config.yaml
arch: "transformer"
model: "CTC audio transcriber"
dataset: "short read English sentences (LibriTTS-R)"
train_examples: 26041
gain_aug_db: 10
noise_aug: 0.01
time_shift_ms: 100
n_mels: 80
hop_length: 160
input: "mfcc"
spec_augment: true
win_length: 512
tokenizer: "char"
vocab_size: 32
norm: "layernorm"
norm_position: "post"
activation: "quick_gelu"
mlp_ratio: 6
head_dim: 48
fused_qkv: false
bias: "all"
qk_norm: true
parallel_block: false
dropout: 0.1
inner_norm: false
moe: "soft"
num_experts: 16
moe_every: 2
expert_mlp_ratio: 1
slots_per_expert: 2
shared_expert: false
subsampling: 2
layers: 12
width: 160
positions: "learned"
residual_init: "scaled_by_depth"
optimizer: "muon"
muon_scale: "match_rms_adamw"
lr: 0.0041
momentum: 0.9
nesterov: true
orthogonalizer: "newton_schulz_5"
adamw_lr_other_params: 0.0019
grad_clip: 1.0
steps: 4500
batch_size: 48
epochs: 8.3
lr_schedule: "cosine"
final_lr_fraction: 0
warmup_steps: 90
weight_decay: 0.5
adamw_weight_decay_other_params: 0.05
Rows from block 9 of a small CTC audio transcriber, named by matrix and row number. Rows with one number within an expert belong to one neuron, the router's apart. Each number is 128 + 24 x the weight over its row's rms, rounded and kept within 0 to 255. All counts start at 0. Numbers have three digits each.
After each expert's rows are labels from the 100 clips, of 14976, where the router gives the expert most weight on average: "top examples" is what is common among them. Only what is clearly more common there than usual is listed. The data: short read English sentences (LibriTTS-R).
# router: slot weights (model.blocks.9.mlp.router.weight, 32x160, trained with AdamW), inputs 0-79
# up: expert up (model.blocks.9.mlp.up, 16x160x160), inputs 0-79
# down: expert down (model.blocks.9.mlp.down, 16x160x160, transposed), outputs 0-79

# expert 13
router.26:125079183127111137101167136075113146125130160100115118134142171120121119124156124143097120120115108107077135132164118112142150151131153166118158121114136136143134114131146109134112114113093124110143165096099146099143144091145101136121096108
router.27:084104119143144151096150121073129147092150106138113123197148129153129127120146130141119150065131106122124163137164147104115135151124132169121134116124131165145119070179084093120131130088148103128120141134151156102155099134155096132113113117
up.0:122142133146106134127116131160136087113121152108147147116125119117154116129172173121190117112173107135142127098125169108126150086153110147164128141075125063112103124100141130143096073106126170127131135121107110151094116128071135158104107135
down.0:117135149132116137069126160120118156145113095143126166167145107149112145122153156101123109160105163108118143139142080145127083157122106163085129140151120165119145131148124112129142180120116150119118124102147176105162106115145138144113107121
up.1:149101122113154127125143188132128126147121074100177177124129075129138123117138111164088112141123156145086184173068069118146152116138104141137147135110142121135129142151140145075121152114139106093157147095135087114128146096123115132092093102
down.1:126128168126129127125146145138163077147151156148123087161108145138103150157203125116083150128096124077123123094131117111130139110115111103112123111092122131116120087122117144141135108168156153149113131138142130128163109139059132143166159105
up.2:129118149126135122111165094117109131121099121102154120130114087139097101076148161117164113142110102153116152140133079113153153154126130127160147138118121120124153110107115101050132135129118129138115123095098121123139172078173137141085111121
down.2:187169151125095132130127133086098101152150107109177132128102164142150178136112077097080121176184140140109133122150166120171118088146121135157132106110125123120107152117147142167094118141118108131116140102144104132155114088138142121128123106
up.3:081084129134115109137149110156138136161140111141133148167129110117134129083119143068084135173144113100122172100124160123108101115107110123154144137112098150126117123103114113108143136143128128144182128098144154112153132130119088143178102117
down.3:159171115114142146140171117147138141103101103096077120112121169137148122125119139135149131116105117156155128105125129164141115108127146171107122106164135119126123128146158109138117138088123131089136119151156081128112092144121119120124150166
up.4:109093125153107117155118121122106166106094127125091143171124117163148191102172147093144117121113098117075104131198128108127145158152155150133150111117120114122104134115118097068085112117127131179121135140159143148115117127102098150124125101
down.4:119161163098151110140148131141119075132164133073140133130088126152138129125132109106105133119122141111168130144119144145092121074137121107111178146117102140105156135127128112187125166089104100101129150132132134112142172118142123122097116150
up.5:159104164100148088115129124138128152146121134147105131120114146111109106086113142099113139125139116085120135119139151112153166162093105124119117137124115098118108185146130102141150172158084130159126147104103127100142162144136141120123112114
down.5:105165086167150136168121108151169143143127082116074108087156090134126140126169065152144149163140193113124138180172123138124110109135099117125124140105147110130185099166151144127121151139107092127147108130110150091114123109161145141099109119
up.6:126108141136136096136160095121139148126105136139089155106093097166115125148111145146145085111106113132134109160086142086156129162108115140149127115089115116126125164090194153123127153084146095111145156132090159153124118076107148128137110149
down.6:146180150126105173122100141115132108145133121125103088165121149144138165068150097119083156129181175149101121137139161129120130124158153145128138167100099107153165161166119130165113116174098140136109126101145127093131133116152119104097139125
up.7:131124125092116124119149131145122133134123126160145115096148145139093133125102150086188097175172103132115111143160133124157124112114102126154158116113156127082124065083114105122104117132142129113128107128128150118117112111150149146120108123
down.7:120134122093142154172131112137153117135148118102108138165118128169115106106071118123097175145079150103122138128115133136116127099160144133134157141123163092185097152133135154104134159125138155099103121165156121187108142096081088102143136126
up.8:142103106148145117081152155137167170091154117107143142108118052127167115090187152113116166111115099171140139110121152129091108080124121141152130149143115138110125070101090115135161191086127138123132107141141109118107139129144130113126151155
down.8:097149144088138129150142147115107144139142142153100128147196151112112132147141143135127126151135113077139125170126101133141119172107118147111122101143123126140113144132160072097151107185100092150153141128159160120169071137117120136126142113
top examples: the word "you"; the word "she"

# expert 5
router.10:130108156081126157133150142132106122113101129149113140147166143133123146131188093048115095121143122127126154107103103165167146125128097156114147078124107131131170132139114113122129138154130150095111102144151146159090122114153140130105146100
router.11:134108112094087155122151116074123124092113123142114137160133155129131150144122082113149099136129133141121173128093094132116150194156143156141120126123099129129112162122163135107162092144163142111118100134120174139092120133151164147103145117
up.0:138094148096129142112163143141145109106123153164128142126130112134124132176117155117171128081154078160080104114115135138138162079138111127121111162088115124120103129107118153104124125123101169137122137128124115121155119156118129125099143099
down.0:153128101157122106160149153125078112170160149126124118151137130090115082094143091081128171124137138136158158144113112098162107184100092146121148097165129128138134090137133093142098108133180083156166144111118139121116109103109086134162144160
up.1:152123115108126100103150080120143089121152122109107147079105079144159109177147111135126143155113119105129086119122148147145154084125122143166131116169144090148126154119110105116114089134157156101141129101140088126169171090121126078132121144
down.1:106150182152118112119118149139137122140119123104151150151110122111073134088121106138124149149196112165095140124146116139119119160149140156093135096094082135128113144121126167154121159108098156146152083114108148135101094196145131125145113148
up.2:171115063084157092130109144142152131104136077144112128158137135095088147181139159183121081141114121153126166127133142114134124148102132107131123139162124128102155139124160161103131099150098134153122144106114136112139149124127148178119102161
down.2:099113126175102148129147130126155121184146114072131164081135136131152166126119127071179134116133134154117134120105132144128153128111134119119164151103173111166135116108116130134087111138152147129140108153162105135104147096115088080156147132
up.3:125126140111134126174118119077136121108103181118071134121130157164130133105131128120141138091166145154110140146111134122131142110122135150132123104176124166162112162133182116113134108153140124099123115114101165143131115130141132148146135173
down.3:137109120130133161103162107115128114103147078124160127140101164167148156110129155162119077109124150114113126107127159117112162154152128169124143128129142133073160132127124135141147152116134098121131136170143142060125145113139198119088171102
up.4:138119132092144116123113103167117120099143175141112150100134127139112154171164123080112103105164140143165152103097114112148132121116165116106100134085158135158105098117061150094114129164168118090122108150115173118129091136122123105159142087
down.4:131118116164131122127094132144115144108070130103141086141167139120151084119135080127144157108147150111168101159128155104091086141109135113100195142168098112076157140109118150110088137158132127137126093107097104120105138117143144106130086121
up.5:117151171105112084127129115143178148180078129135116152161113144167140158140132111109180100140114105106094102120137099104127151146123130167147107128156123128147157149075117127152106128084107125076126106127120106153134145134145158135125117163
down.5:138114135126095138135146149110117086123135137151103133124117160103161111123137154104139120092083106121136168092100128154162154143157118168130175144123113065146142124113119180103153105141134131132121130171131177123078117163130089134164157130
up.6:089108132113112117127116132111130110158118156136170173158110156172159168138083137126145118102125106137125130134133127110132119143108125154116075097126099089151103114097134116162171124138145119094115117123081135144157126157140151129098126103
down.6:129152139140124143168129156130069141118108097172113125132068132071166122129165120149102146138086119120126128114061131132139147121121128157147154126167131115131148153151127148143152115104105073159167144087156134106144116160130125106142140155
up.7:157168094085136167113128123132120121124095134112146142107117110114117075114129117139152141170135112140135113135109137123121097134127140151131111095123134131120154134098115123138081091158106120143118133104165104147125152106122091147140169165
down.7:124114138162106112117121086078142123137123117114112156147127101136106152132120123115125146098163067101125153127154107162149159099141105127121133150118091157144092141171146146091151119128137131131139134148097165115108085090152160143113095127
up.8:132146158102139104112148098145161094150154118156150117162106122159147169118113117115123109180157160141123097119132132108125097126127117106146179104132139133159156141127099078120141107132133087090113135097150134102088146119099148105128129156
down.8:101150129133139139126165137121132135122124113138123122089150148099161112157174136137133147115106146126136112142122133131101186117169157132130111111148115120128116163135139130108117136120083146139134137136062109060133107142133131140115108143
top examples: the word "to"

# expert 11
router.22:139158155113152169100104114115160128076153149126170122166087127117134069153124155143117161163105111124154141133178151111111119124122151123126123119164148134157150111130121098146163104108178147099137087104106117123122163136124104131134121118
router.23:137127134128122174136167183136149097144168133159096088114141154133101139141122113091108183105156135134121142148097098176116130131125130120102149133133113107151118133122170119076183131117135120156125105131128134107158144124108136115125156130
up.0:110145141119112116115123102118158089118161116098116135124144162157093128142136065118110151124147142095129088114136117150154173175141085123158147078154127104159115145094153090151116138163139144153138144133122134133153133102135093138116125165
down.0:143100119123145149179127131134117141148118115150145095126071136175142127111118158133103151122128151137084178149135079154105116108119120157091141143136134170121131099136098153084123138097130128103112140137126149149106133137141135114123103121
up.1:109165139100153104124087128107170103128094123115110129145126099136102089111058143163136126113133159120139146123120115115137139142146104139144146133123143113147104116103127082131165141076083121083149113115160136117167136100089166141173131139
down.1:159126184166126103144124140136101114098162140167156104162171083116133141148158128119108155124135062137090091130128135121118124106122126137137138136159107098112144135126129168147087131103141088131134184155154128103098140113122119169108164132
up.2:120104119133130143162144106140082111131147097147121171115125126106091142135192114168142123152147132151140126116098163109100122132098133151104136147131126085112112127144149157126112120123098158172186104145137103151100114150102080123144117132
down.2:174124098113119139090120136089159158100118160154119097128120115127121129124076124100114154156137126122137117146160144150135120120138132117136144102128141177140124163121129096103157149125155141120084086108098095136151138135108142130146120158
up.3:123120084124133131119126104134162123099076101179138098129152138152133091140124115169145162123112114138160147121149137116134129133173134142152166129149097122126105071128128143125137140111169152141142128141130157106134109089169090122081161139
down.3:145150124085165109156148092121103109108111098066126106139107115143085154144156133119143149150105101085134135109136093163108096127118141150110108150149116098134126158156119093122091135141115181124090124115121135144080102150107126142142134154
up.4:125124124143125149126118118154146155113090118153102130143121168113138118128097108141195151135130109129163159127133103106143092141140109109137147133122137117115093121130115141145140127135120136162134111127110113129150163128113104102098165142
down.4:157146131130153117138138115132123101115150142061136106094135102166132113148143115114124090139137127124102123112161114146088097100150161142050111140148137106161139153131131098138128148115134148143122147170124134110113150103132174142140068146
up.5:129132118157081145124159114141111133131095075070121129106142100147082160102130138138134121103126125152100118118122157132121106146134119095144101124127125109118100130135138148139165095130147156116111132151149159142159148099100176160098126078
down.5:135136101086121136187128119134142163177107118148097151143120159124143105126112131124131158173115173111106108144111080137114133164099143133111176145079139086136135147145106105077137131162177101126178103124151096122139130124107099091100138128
up.6:091113181140115139157093121175121118135101144129124125151117113094149173168142122137096103134165137126139145104157163095128126112142102128115076160131136113121115097118150111138168141108145115117101129073127100143155175150116143111077127104
down.6:152145121187128146165089183093117130144131162127135150125139134162147111110118131154120117143072112097135135124100133128152115119088125113085135159095123131116130135125085109183085104156145120100140097156143110118125130078132140152161087146
up.7:108117131116113121097122132125137069114189110128153101131132157133109138129151125144109186135123089150115139146138154105116122146139114127164097159145134162157141154188067106106137087140148143140165106145123142108119112125158095113135119094
down.7:134094160136176149112144106109113123128083130151117145135124156148139151143124136132101114162135149105135145124157112104169137113120118146135133081134150137116159119140155103164200171114130128119125112096128132112126134139166093173091070150
up.8:147092133161133134107178145112137136089124107147082122162117156121146150116078130151168128157087133136090169116106125153118128109129151160145096157146131090085109108106150136124119151091106158112120123112151121127143124120164107123150130158
down.8:140144107099092116112081117107145128139141141147160134107140093132081131183136139095116151151138084116178107113132130121143116159142141119123157092107107120120132139159119126134124111179145108159139098134138146111118158130072117131119104153
top examples: the word "i"

# expert 0
router.0:098122165148191109117158101143120141142153108063073144147106127119105148128155142134147177120115131136120155136138156132105128105136160133132114116140140114144192139149130120120087145095129118088128121167138083117107087136153169101122129120
router.1:149152136097101117151146143126166114162095101178148141120155119093121117158092112138142098120144164130153141144132131099114113160145176145101123146093084126111145112136113108146122102139159111103165120097134139127129130101154117169081108151
up.0:126169076124094144081160129099102125157145148151122130121129138146137113172090115133138080098160070125122104184148132145137176064132091136132092178125156136139152143088108129136143105138114152099112113152127138114130133111124118159072116111
down.0:113109125122112112130120114151180125161142126143102145090119124164129130125090140150093130158102137130166147126127156100175119146087213151113132151143121114128131108124102126140140123142132107127122197089119143170097152144157167135146122107
up.1:135110168158092128144129156141123168102147105158140119089110101164106168113127161105104146121126113145093142132151133137090136108107124112177111127147081156109099135155144096124151101111165134159170128141158121073152165114114131104084136124
down.1:130110083098179138106073077172129168135121132129118149125174111119157140140111116143146120127132131086156090126120104136115113122116109116125119085155164129110086153166119141162092149151142102100106138099116134120158089131102111121168153146
up.2:149137126175133136134113119135141160118142084083160142090069134131095126091183084136149136143148118139131073142110137121107155125135140131126091116142097140109140149132089143135133113104130156127103116119150145166127112136163134133113149149
down.2:160149120083138101157148130111112150160119135137082082165154101132141115123108148151141133103144098145094113146125106093112123096091130133149104153131127127173186153137126113133119146125085141166146123149111111158104089140130155136138135095
up.3:129123155165124141124107113153126101130112104127139132184108093165130158120146127133101138139123143144131056132104099102107113131107164136121131112136076108132138140136154112109127125115127077109102148137093135152140160128166126124124100138
down.3:159125126086126161137110140152113142125111131137115082076148130107117108129130128108148147145161133118111151128162127104115141106097117122139102139155113159111128138130132153119124093112085150136152130106113125113112114136046112115154108127
up.4:144137139158159081096124148137147104133126095096127160098106107130147099123130151107118128148155149214097174164097119145089109152107140148154128121128113144120137120160184137097149113112120111092106160109084108143144140105147118130139117161
down.4:143155157086117130166143143139095107129124096137142133143145107160119111130159126104153153086155080070148094091123155155133164102109108105133137135123154116168110173126113138151121164120132121156145094184182146112150065169116084103122146102
up.5:114107112135160142139128133152127133154128105125138114130127128130112118139141132199125125104098150116149096132128123067116132113176101111116111102121122122132167163110148115127124147163145126113152117116101146131146164119087133107195119108
down.5:154155138110109179139123160111140114106137116104099156119110123161146119150147143122112091146129087122126197182139114150140140120111116162138140116114122124138086109106108158104134071108117148127138108121102144108104117153139109109089176119
up.6:127162153122137138099151107106147132148080087120126140150136136166092152088158111121100136125176141121057161130086123157094142125161102086117117162080129130144130126145135132114128114137138106106173102114107135120134154117138131146099132132
down.6:118110113101160142148136121147111151120168142152118135145134112122095116129103112139144101182102136160114106140118140133124090142118144133125137129142139105134103126126162124139126196151111160093116111126153150118172120131112113108135097117
up.7:155051123078132149131134105154122151081147133133159163132102051131096119147138126128125146181134083152078157115133099134121155132135110079164116115117191157122138133115115118116135132136139159079094141135129081143139138151150136139140094139
down.7:122151157140115121119112107122110146166148162090083136143108156147133135067145137142132152093163136138113113120155156157156130126121131140176106128120137126131144137164114121142123088081141106139121138114096176138114104192143128115135132084
up.8:119143137146141098136153127110150113145146114132094166110135087170112127119096086116145068148165115122128096086136160136135110139132078150131139128122129142144145162145100146134139164121160090141128189143126151137113146111169139152146122106
down.8:133146146130147129116164131135129110122117111089134072134097156117145105113133136188127156129121121128084114162132130100127131103083147134132106124123152174147107111083123092180133121141120151123128091121115134111113091157068119138148118110
top examples: the word "and"; the word "in"

# expert 10
router.20:135126148114144148147140162109141113161124115125110108123144155130129128135123117116119162135170153138116160115140159161112113161179123141089159138136113091143133100116114108113137136115142111151126087126167192076167115153116099113122166144
router.21:156142071103136123167145157172127116098141141130103149095104066093105134122135114135123121130110101131128104178114111192115107119124128134124156091130134104103133084110136125095124135121137139122089144124119115136171140106096142128130159125
up.0:119086138103155124154106110124171123144091131172103130125144149140154183154125131144114095101161073107158137125115128108175118100147098101136099146157134158165138126181131114122147155134161111134119168124107115129091113125171116140127128137
down.0:115164139152093160137137146126131117113124116117141127154118128106117133085136148159144146128073130164128136121151174134112112123123139110107129189132127136095122112074120152105150089091133139166152110105124108118086134101132136119122140133
up.1:106100121158148120139141111084158148099113107127097152115146099168113132129160127101137130177153176140127125193115127171098101134104135132072130098112127131152152116145137135118100154113105143139163088100163119122165151091110135139148199146
down.1:114090124100099115112095083152104143156162119168127128139129159129115134169094163139092125097120141100159137125117140110142131143102156181126107122104115175153122119172108132151173174151110131097118184178132141125127134127146128125104096135
up.2:120119103122102111146138114126122104099186133114131156091138111122146121160162138114110114147111147117118094154109132159112188142134079137136115162072082133157165141113115112123124111093120162110103140135120117117132153110135122110147112189
down.2:146096124127161166101094116154133124115083125125087138136115158162110146137150120172114155120116117119087155099115107129133148141113184128138107107153126112133128111077156081102122147120118136136140140113083152145109128128161141125146127104
up.3:086188125133108133128129121125096117126114113139169090160116138158137119074125164079119150105138089165102138146150102115123160149116183092164168114092130114094138113126097132115131090142149125140150130155136157135115126161133078080135130117
down.3:182151144107173129099140129128136147127117099125123151085116101155133140182104144098118108129131150114167105107134122158147149160094114112129161126154136107124072167146152182146144096112110125101145127081109132144155116154116114117107126125
up.4:140091112107114129157121113096123121113162115130112144094109128118122121121160124124129127108095102129124155151100146148127140204163086116125145162150117098127130170109138135116112106089176124116138132144164137118155096160104170120086133138
down.4:138110122161113164147122147121148132097120134141119133152110108096135105116106138139108131136188096131146122110133104133133113108115168129125141112092134086090122119086130129106164157140119116098164177104093149157108133086120089153125170120
up.5:156127155098103129155107147122139140079125111106099178153123135134072110147105109089114122117154118102103181123093115115111124143161113130141179104148120128126157137112133120119139121128129100144121116136155120090135155136118117115157131095
down.5:131136113159141148117142100136140137130167140105115108149168140135147131113162146097099115144140120117139132126162092172163144149093166147093069160111155121094116106104188132163159121136139111109100162134107138131111124136167080130089143127
up.6:130158113138104123084097131188157085114095120120106136098142116107108084084122170105140122140135101128142139161142115141151081087137140185122095126142116105148096132130138089118095156127162116130183131155131124145155142136129127131121216123
down.6:120101108150110137164169104144095142137146142171096118132163132146098130143120111155136117157139158136131150087133151113131159123094115136129146126141133116131104080139133128157123114125097135134101144139115160123123142124115105133171084135
up.7:138161150123130101093127138123120145142112140133119121134150088117161131122132156139126142125120100129122109113116140117121159109118111151151098152119157129104163129149122116106134134090107116100143121129089138138157132098166131102153067124
down.7:112081092131108144132146083150163154113167122132127106132132144124094118098129143107126131139102158120147105130141169138119114118123164153130127164148100159122124103143130139104119147166156190135165109130118107130105146089128130085132168134
up.8:131113142169119109133145156136151059115090130171112125125122115138134155114098118128127133103106120125113068141104132158135112130134159127127104114132128087137087162120103114138106128094099108121140175108136138161125108170134106107144128141
down.8:145170096115111126129096127142129178146158148116130131112133124093122147145111115115147144147161133127124128119151144108130116145116111122107129148088146125132168150109131160117127116105126173107128108103142126082154163123138134136155154108
top examples: the word "of"

# expert 9
router.18:139094127159168156160119154107107167082149087136130115105109146121086128114143136131105169079124110097136181110147139187142125112148135106173168093136112093166112155124105084118134138115111133197117127184135135121122160165144152122116138114
router.19:117168142138146081099129099102140142160176139104176146154139161119104167155153128127126101145142131127120125154114104138179160124144162142118104180092097138089132117136100152145112118107143132113072131131127133145077133126129107175148086115
up.0:116112112103097106096144094160154147165120099128125125141107121116120145146155142168127135174125098143102123195156134120112139121098150133148117164120111123172165118128126111116128140148137110103126147136153108097140104100119165125097103085
down.0:101180150141146152128099171112072106094095137127141127137161136145129141135113172090153108144137125125167139084113115132149130104183109102090108108140109157094107121115102132132111114106122150168104133136133141101067129123141105143182126197
up.1:145201105131154151124140137134098084147133104134118128152133117143134101131104131095128120147134121124100183151136101147174120130101115160126167135133160132122105145140126126114139121089134120122085100150115172134139130150098134140134178118
down.1:121097094140141169134165120119135194150091155131116095154107114114132154112140119150099119122134112137157148119112138103090100107140159122148111147095134132136143082094124145097127162146139137148132138083130115161086127130095101151086125110
up.2:167111093112117139133139146093121105131108163108147118145147151148124096152149115156158139087149155118125117102145127127084089128121129101117118138106165131121115116121118130097114095106119159116082121079177150127110136126129121166092115137
down.2:159152157140167120121107065199169124154104107125110159168148113136129136124095138121119158154109107122117149143122157114119136186114150138170108131144096099160120092147153119134135126102138099149130090150114107114132133100126082130140136085
up.3:082113161109134110140114116170160112153069075108130155163130159141100160108143119106121097129100127137109153091108138106129185119112120146117100136128091109116138131129141150082103138121139123096127152116103114131131115131134148140109099164
down.3:151138100151127099095088171119122178096180144127146150104159122160150095156127104083111101078145125121133130142143089124128110124144094100109119123117114139129089089113121118155167124104197128155141086110159133139129114109150114187126101120
up.4:104129145167150179153122090111088180121132201109128136093142144097147144140079097136148135072123138139176116105151113145092078150130112175122147110099185135083151113099128118159125109143114118110149119121165110116133134154163084125134148104
down.4:158129181118117114122156122137167067163124099097119139169108141136125099131161113128068163130146137094121153129120157130134172122109140130127109119104145118157116162145123101116157129159153183132123134129080138133120132083088112111079160122
up.5:128115128139133101142153135142172116164136086148122127094107130146155143099103123098137131139087154110124138136120119105134136100086120135086110135133120148113133139119123121114122135110110174094132113105152153091137185118139151120126110156
down.5:142153104094135141082124135164129163140124162100111116141134129134101117070106125165126156139132109170096119120120155104107117155137133081138156107119104147092109096132119152146164115091131104146105168141137129149111125114111121137122091162
up.6:111114154138159118078135119153131138132160118118086146108125150118137099138154147128125128135166143095156116149115176148152119108181133113128110157077148133166168136132122112060094123146121133116144100126164158122091110148088143126098129107
down.6:165174128117133173141140139115078122107108119102122119157135119118165108119117109134142119112134148165118164109143157134107108158127113150143144094167114150134100107137158116129160132152098172145103134119080107122106098145125116117146113074
up.7:193122138108114127153133125137139131162148108147100108110133105118096104098094122140148148108110086057107135117136106146148133108150120136121123138107096133093168085143113142107122178102151126101136111125147140142127081095134164154116121106
down.7:089116144148126128154140168132141160147117102127106123115140111121123146123134171146107104104121102166172113152118091120115121118132151133127143075095124132134126141169152111142170109140140089143159130103155128146130076115080118149086131152
up.8:152126100212150147131137140093153125128148149162146091082126153144140193136108078113152206128114151122104104110125134106136129173143100130121127148157147088100125153129132111148157121092158129151101102135123132120087096111100140170156142130
down.8:148118098107134080112104130152156139150128134146080136129115153070077126111167146159142097182140104149104150137098097138166134129087138124168144124110110111143114123150117129098121122127061116130141174145142102148120168134106124116125140097
top examples: the word "me"

# expert 15
router.30:162135120140106143126164149135125117122168138140103116162124133138137121152146139102116170112192114158114148141127117165127110113141126139129137155136086104079089138120097118139146128103167116144117120145151164059152152130137127087100160155
router.31:150137157134139164114110134110110112094117175139149079161154137133148122161154153121098177088165139110132158148143104082076136116164140149125169127126145130132095104161099120113136124096150150100164140150119125120119130142122126120124166125
up.0:128155122156134163095115121110142154135130113123121088138161146115137140110133100159185121121097171147091130141153109139137138164144112140139097160136090095168129126164117129099156155073128100097127122130121122142179124120118140106118127140
down.0:080144115122114113138143120123118093157151135149127143152116109170149125162108126093092099126145080094180135108095163109107127103103150129160153119130157096130118140097157092118092118142130140151105119100090153109160137139112139147157149118
up.1:156133129103112167134134130149100104124112108130152087099125129124143088150095126139101136107139106159149135181132129119125126154149131167104069105132162165122129082162128115155161141100139131134134069104118146107174107147135096094105155124
down.1:121194161100112106105110127131173145127093132130140139149148092128130147104132142145160139092122146130149139165124125148135114151149118088074157128158097154169117125157124121096080131111112137130119174137116136136103125084132152165122123118
up.2:121133121158135131090135108123163145147133120141123139139113119119138125161147140060185144097125145166098105123110133097140149112078144146141144104082146104124171128156163123127167157149123119114173069116123160095126100136097131146177115152
down.2:119101138150122124113156148088138103098154147111107097101104151147148127127130136125128178127145102102137138130136153119133113116123161138151124100125136155100126115098145161092144105124192155080127117143087163142102109120100096089087139121
up.3:124159156130094147128138149136171147107156122133086147168079132125114109120097116115129098151140176164164168163089118115132082070114110141109103159122146116149111121086104108159132121125130134143155178155140135130101158136139138107142130136
down.3:169102102174151100144083087139096096174129113115142098090185129137138122166146140139127154131103102097093114106118118122147127114150141112117130142105109164100102128136129138115132145146152119137082088129122112111129187145079118149114118148
up.4:135136126089147113139126164134134161147118127105140118105148124179147174141122135181191071143154109126050129102116151095122095104106104149108114152143147151143099125112123140134136146156146145131125125146100127149117123110123148154127127136
down.4:168115150137073099118133094155068129130147166124167147121125117125128114101110153136128149113065102131158160133139066148124140126163134136132126079115129141134152114145112122116142102147167126121110135079138127079148144134128135138140113115
up.5:144104144112106132098085124149138103147137093140121156105170084133121145134169087102146130124140144134124113117167154113136125113156109108122127147127141128121167140142092096155122126099147097153153113159174137111146108154103142157137105146
down.5:140108109172089134182138114147119120134165151145097113124109162123152091091120119110094148124096133172135120096105113140127112154099149148123125137129098099097121115104192148124140132121123140116148104131093145127091151084184130108087187108
up.6:126117084115125110114131137101145143144145070098121107153126104150105120127100127158092145116099107087090144152119169146112129131142136147167168140168122163147141170137112092106151121146149120110161187148165102104185153109078082146124111151
down.6:114151143150147148124115106133129152148165186123127126164156116129123107101139099118135098107090114131109098135129137134116127077151112137138152174074121102140115113130130108139082153120115111104109105105132150108137148133162142167132124120
up.7:133126141094136150167125130136145151112140148109119118140126180116126107155130152105110132086142111132120086112174138108091137153136127141114115114093108133129130135145113150128091114164093131164120129177141138132134117087145092146176139172
down.7:154086122105130120112143150139140143122168135166123142133166115116151130099081099162088119150086139096087168117150131109155115123122118123150121161127106135111092135100109147147138112118112157106156122103126117121095123149059123137114080119
up.8:138101159142126078117135125112147151139094136099201145170166144149117115125185145100124143107136150115151151111108119094107123145120125150112103152099079130148119137150113120170110115128129179110123132144093146126144139107104070159141067182
down.8:153145137118112154111142160093148136096092133113175116114161130153133112143158165101166123103127147116129142102116141148107153124137134130135127121090131167132140117149121171159082101091092133105143120119168138112190149131116099148120113171
top examples: the word "the"; voice: male; the word "of"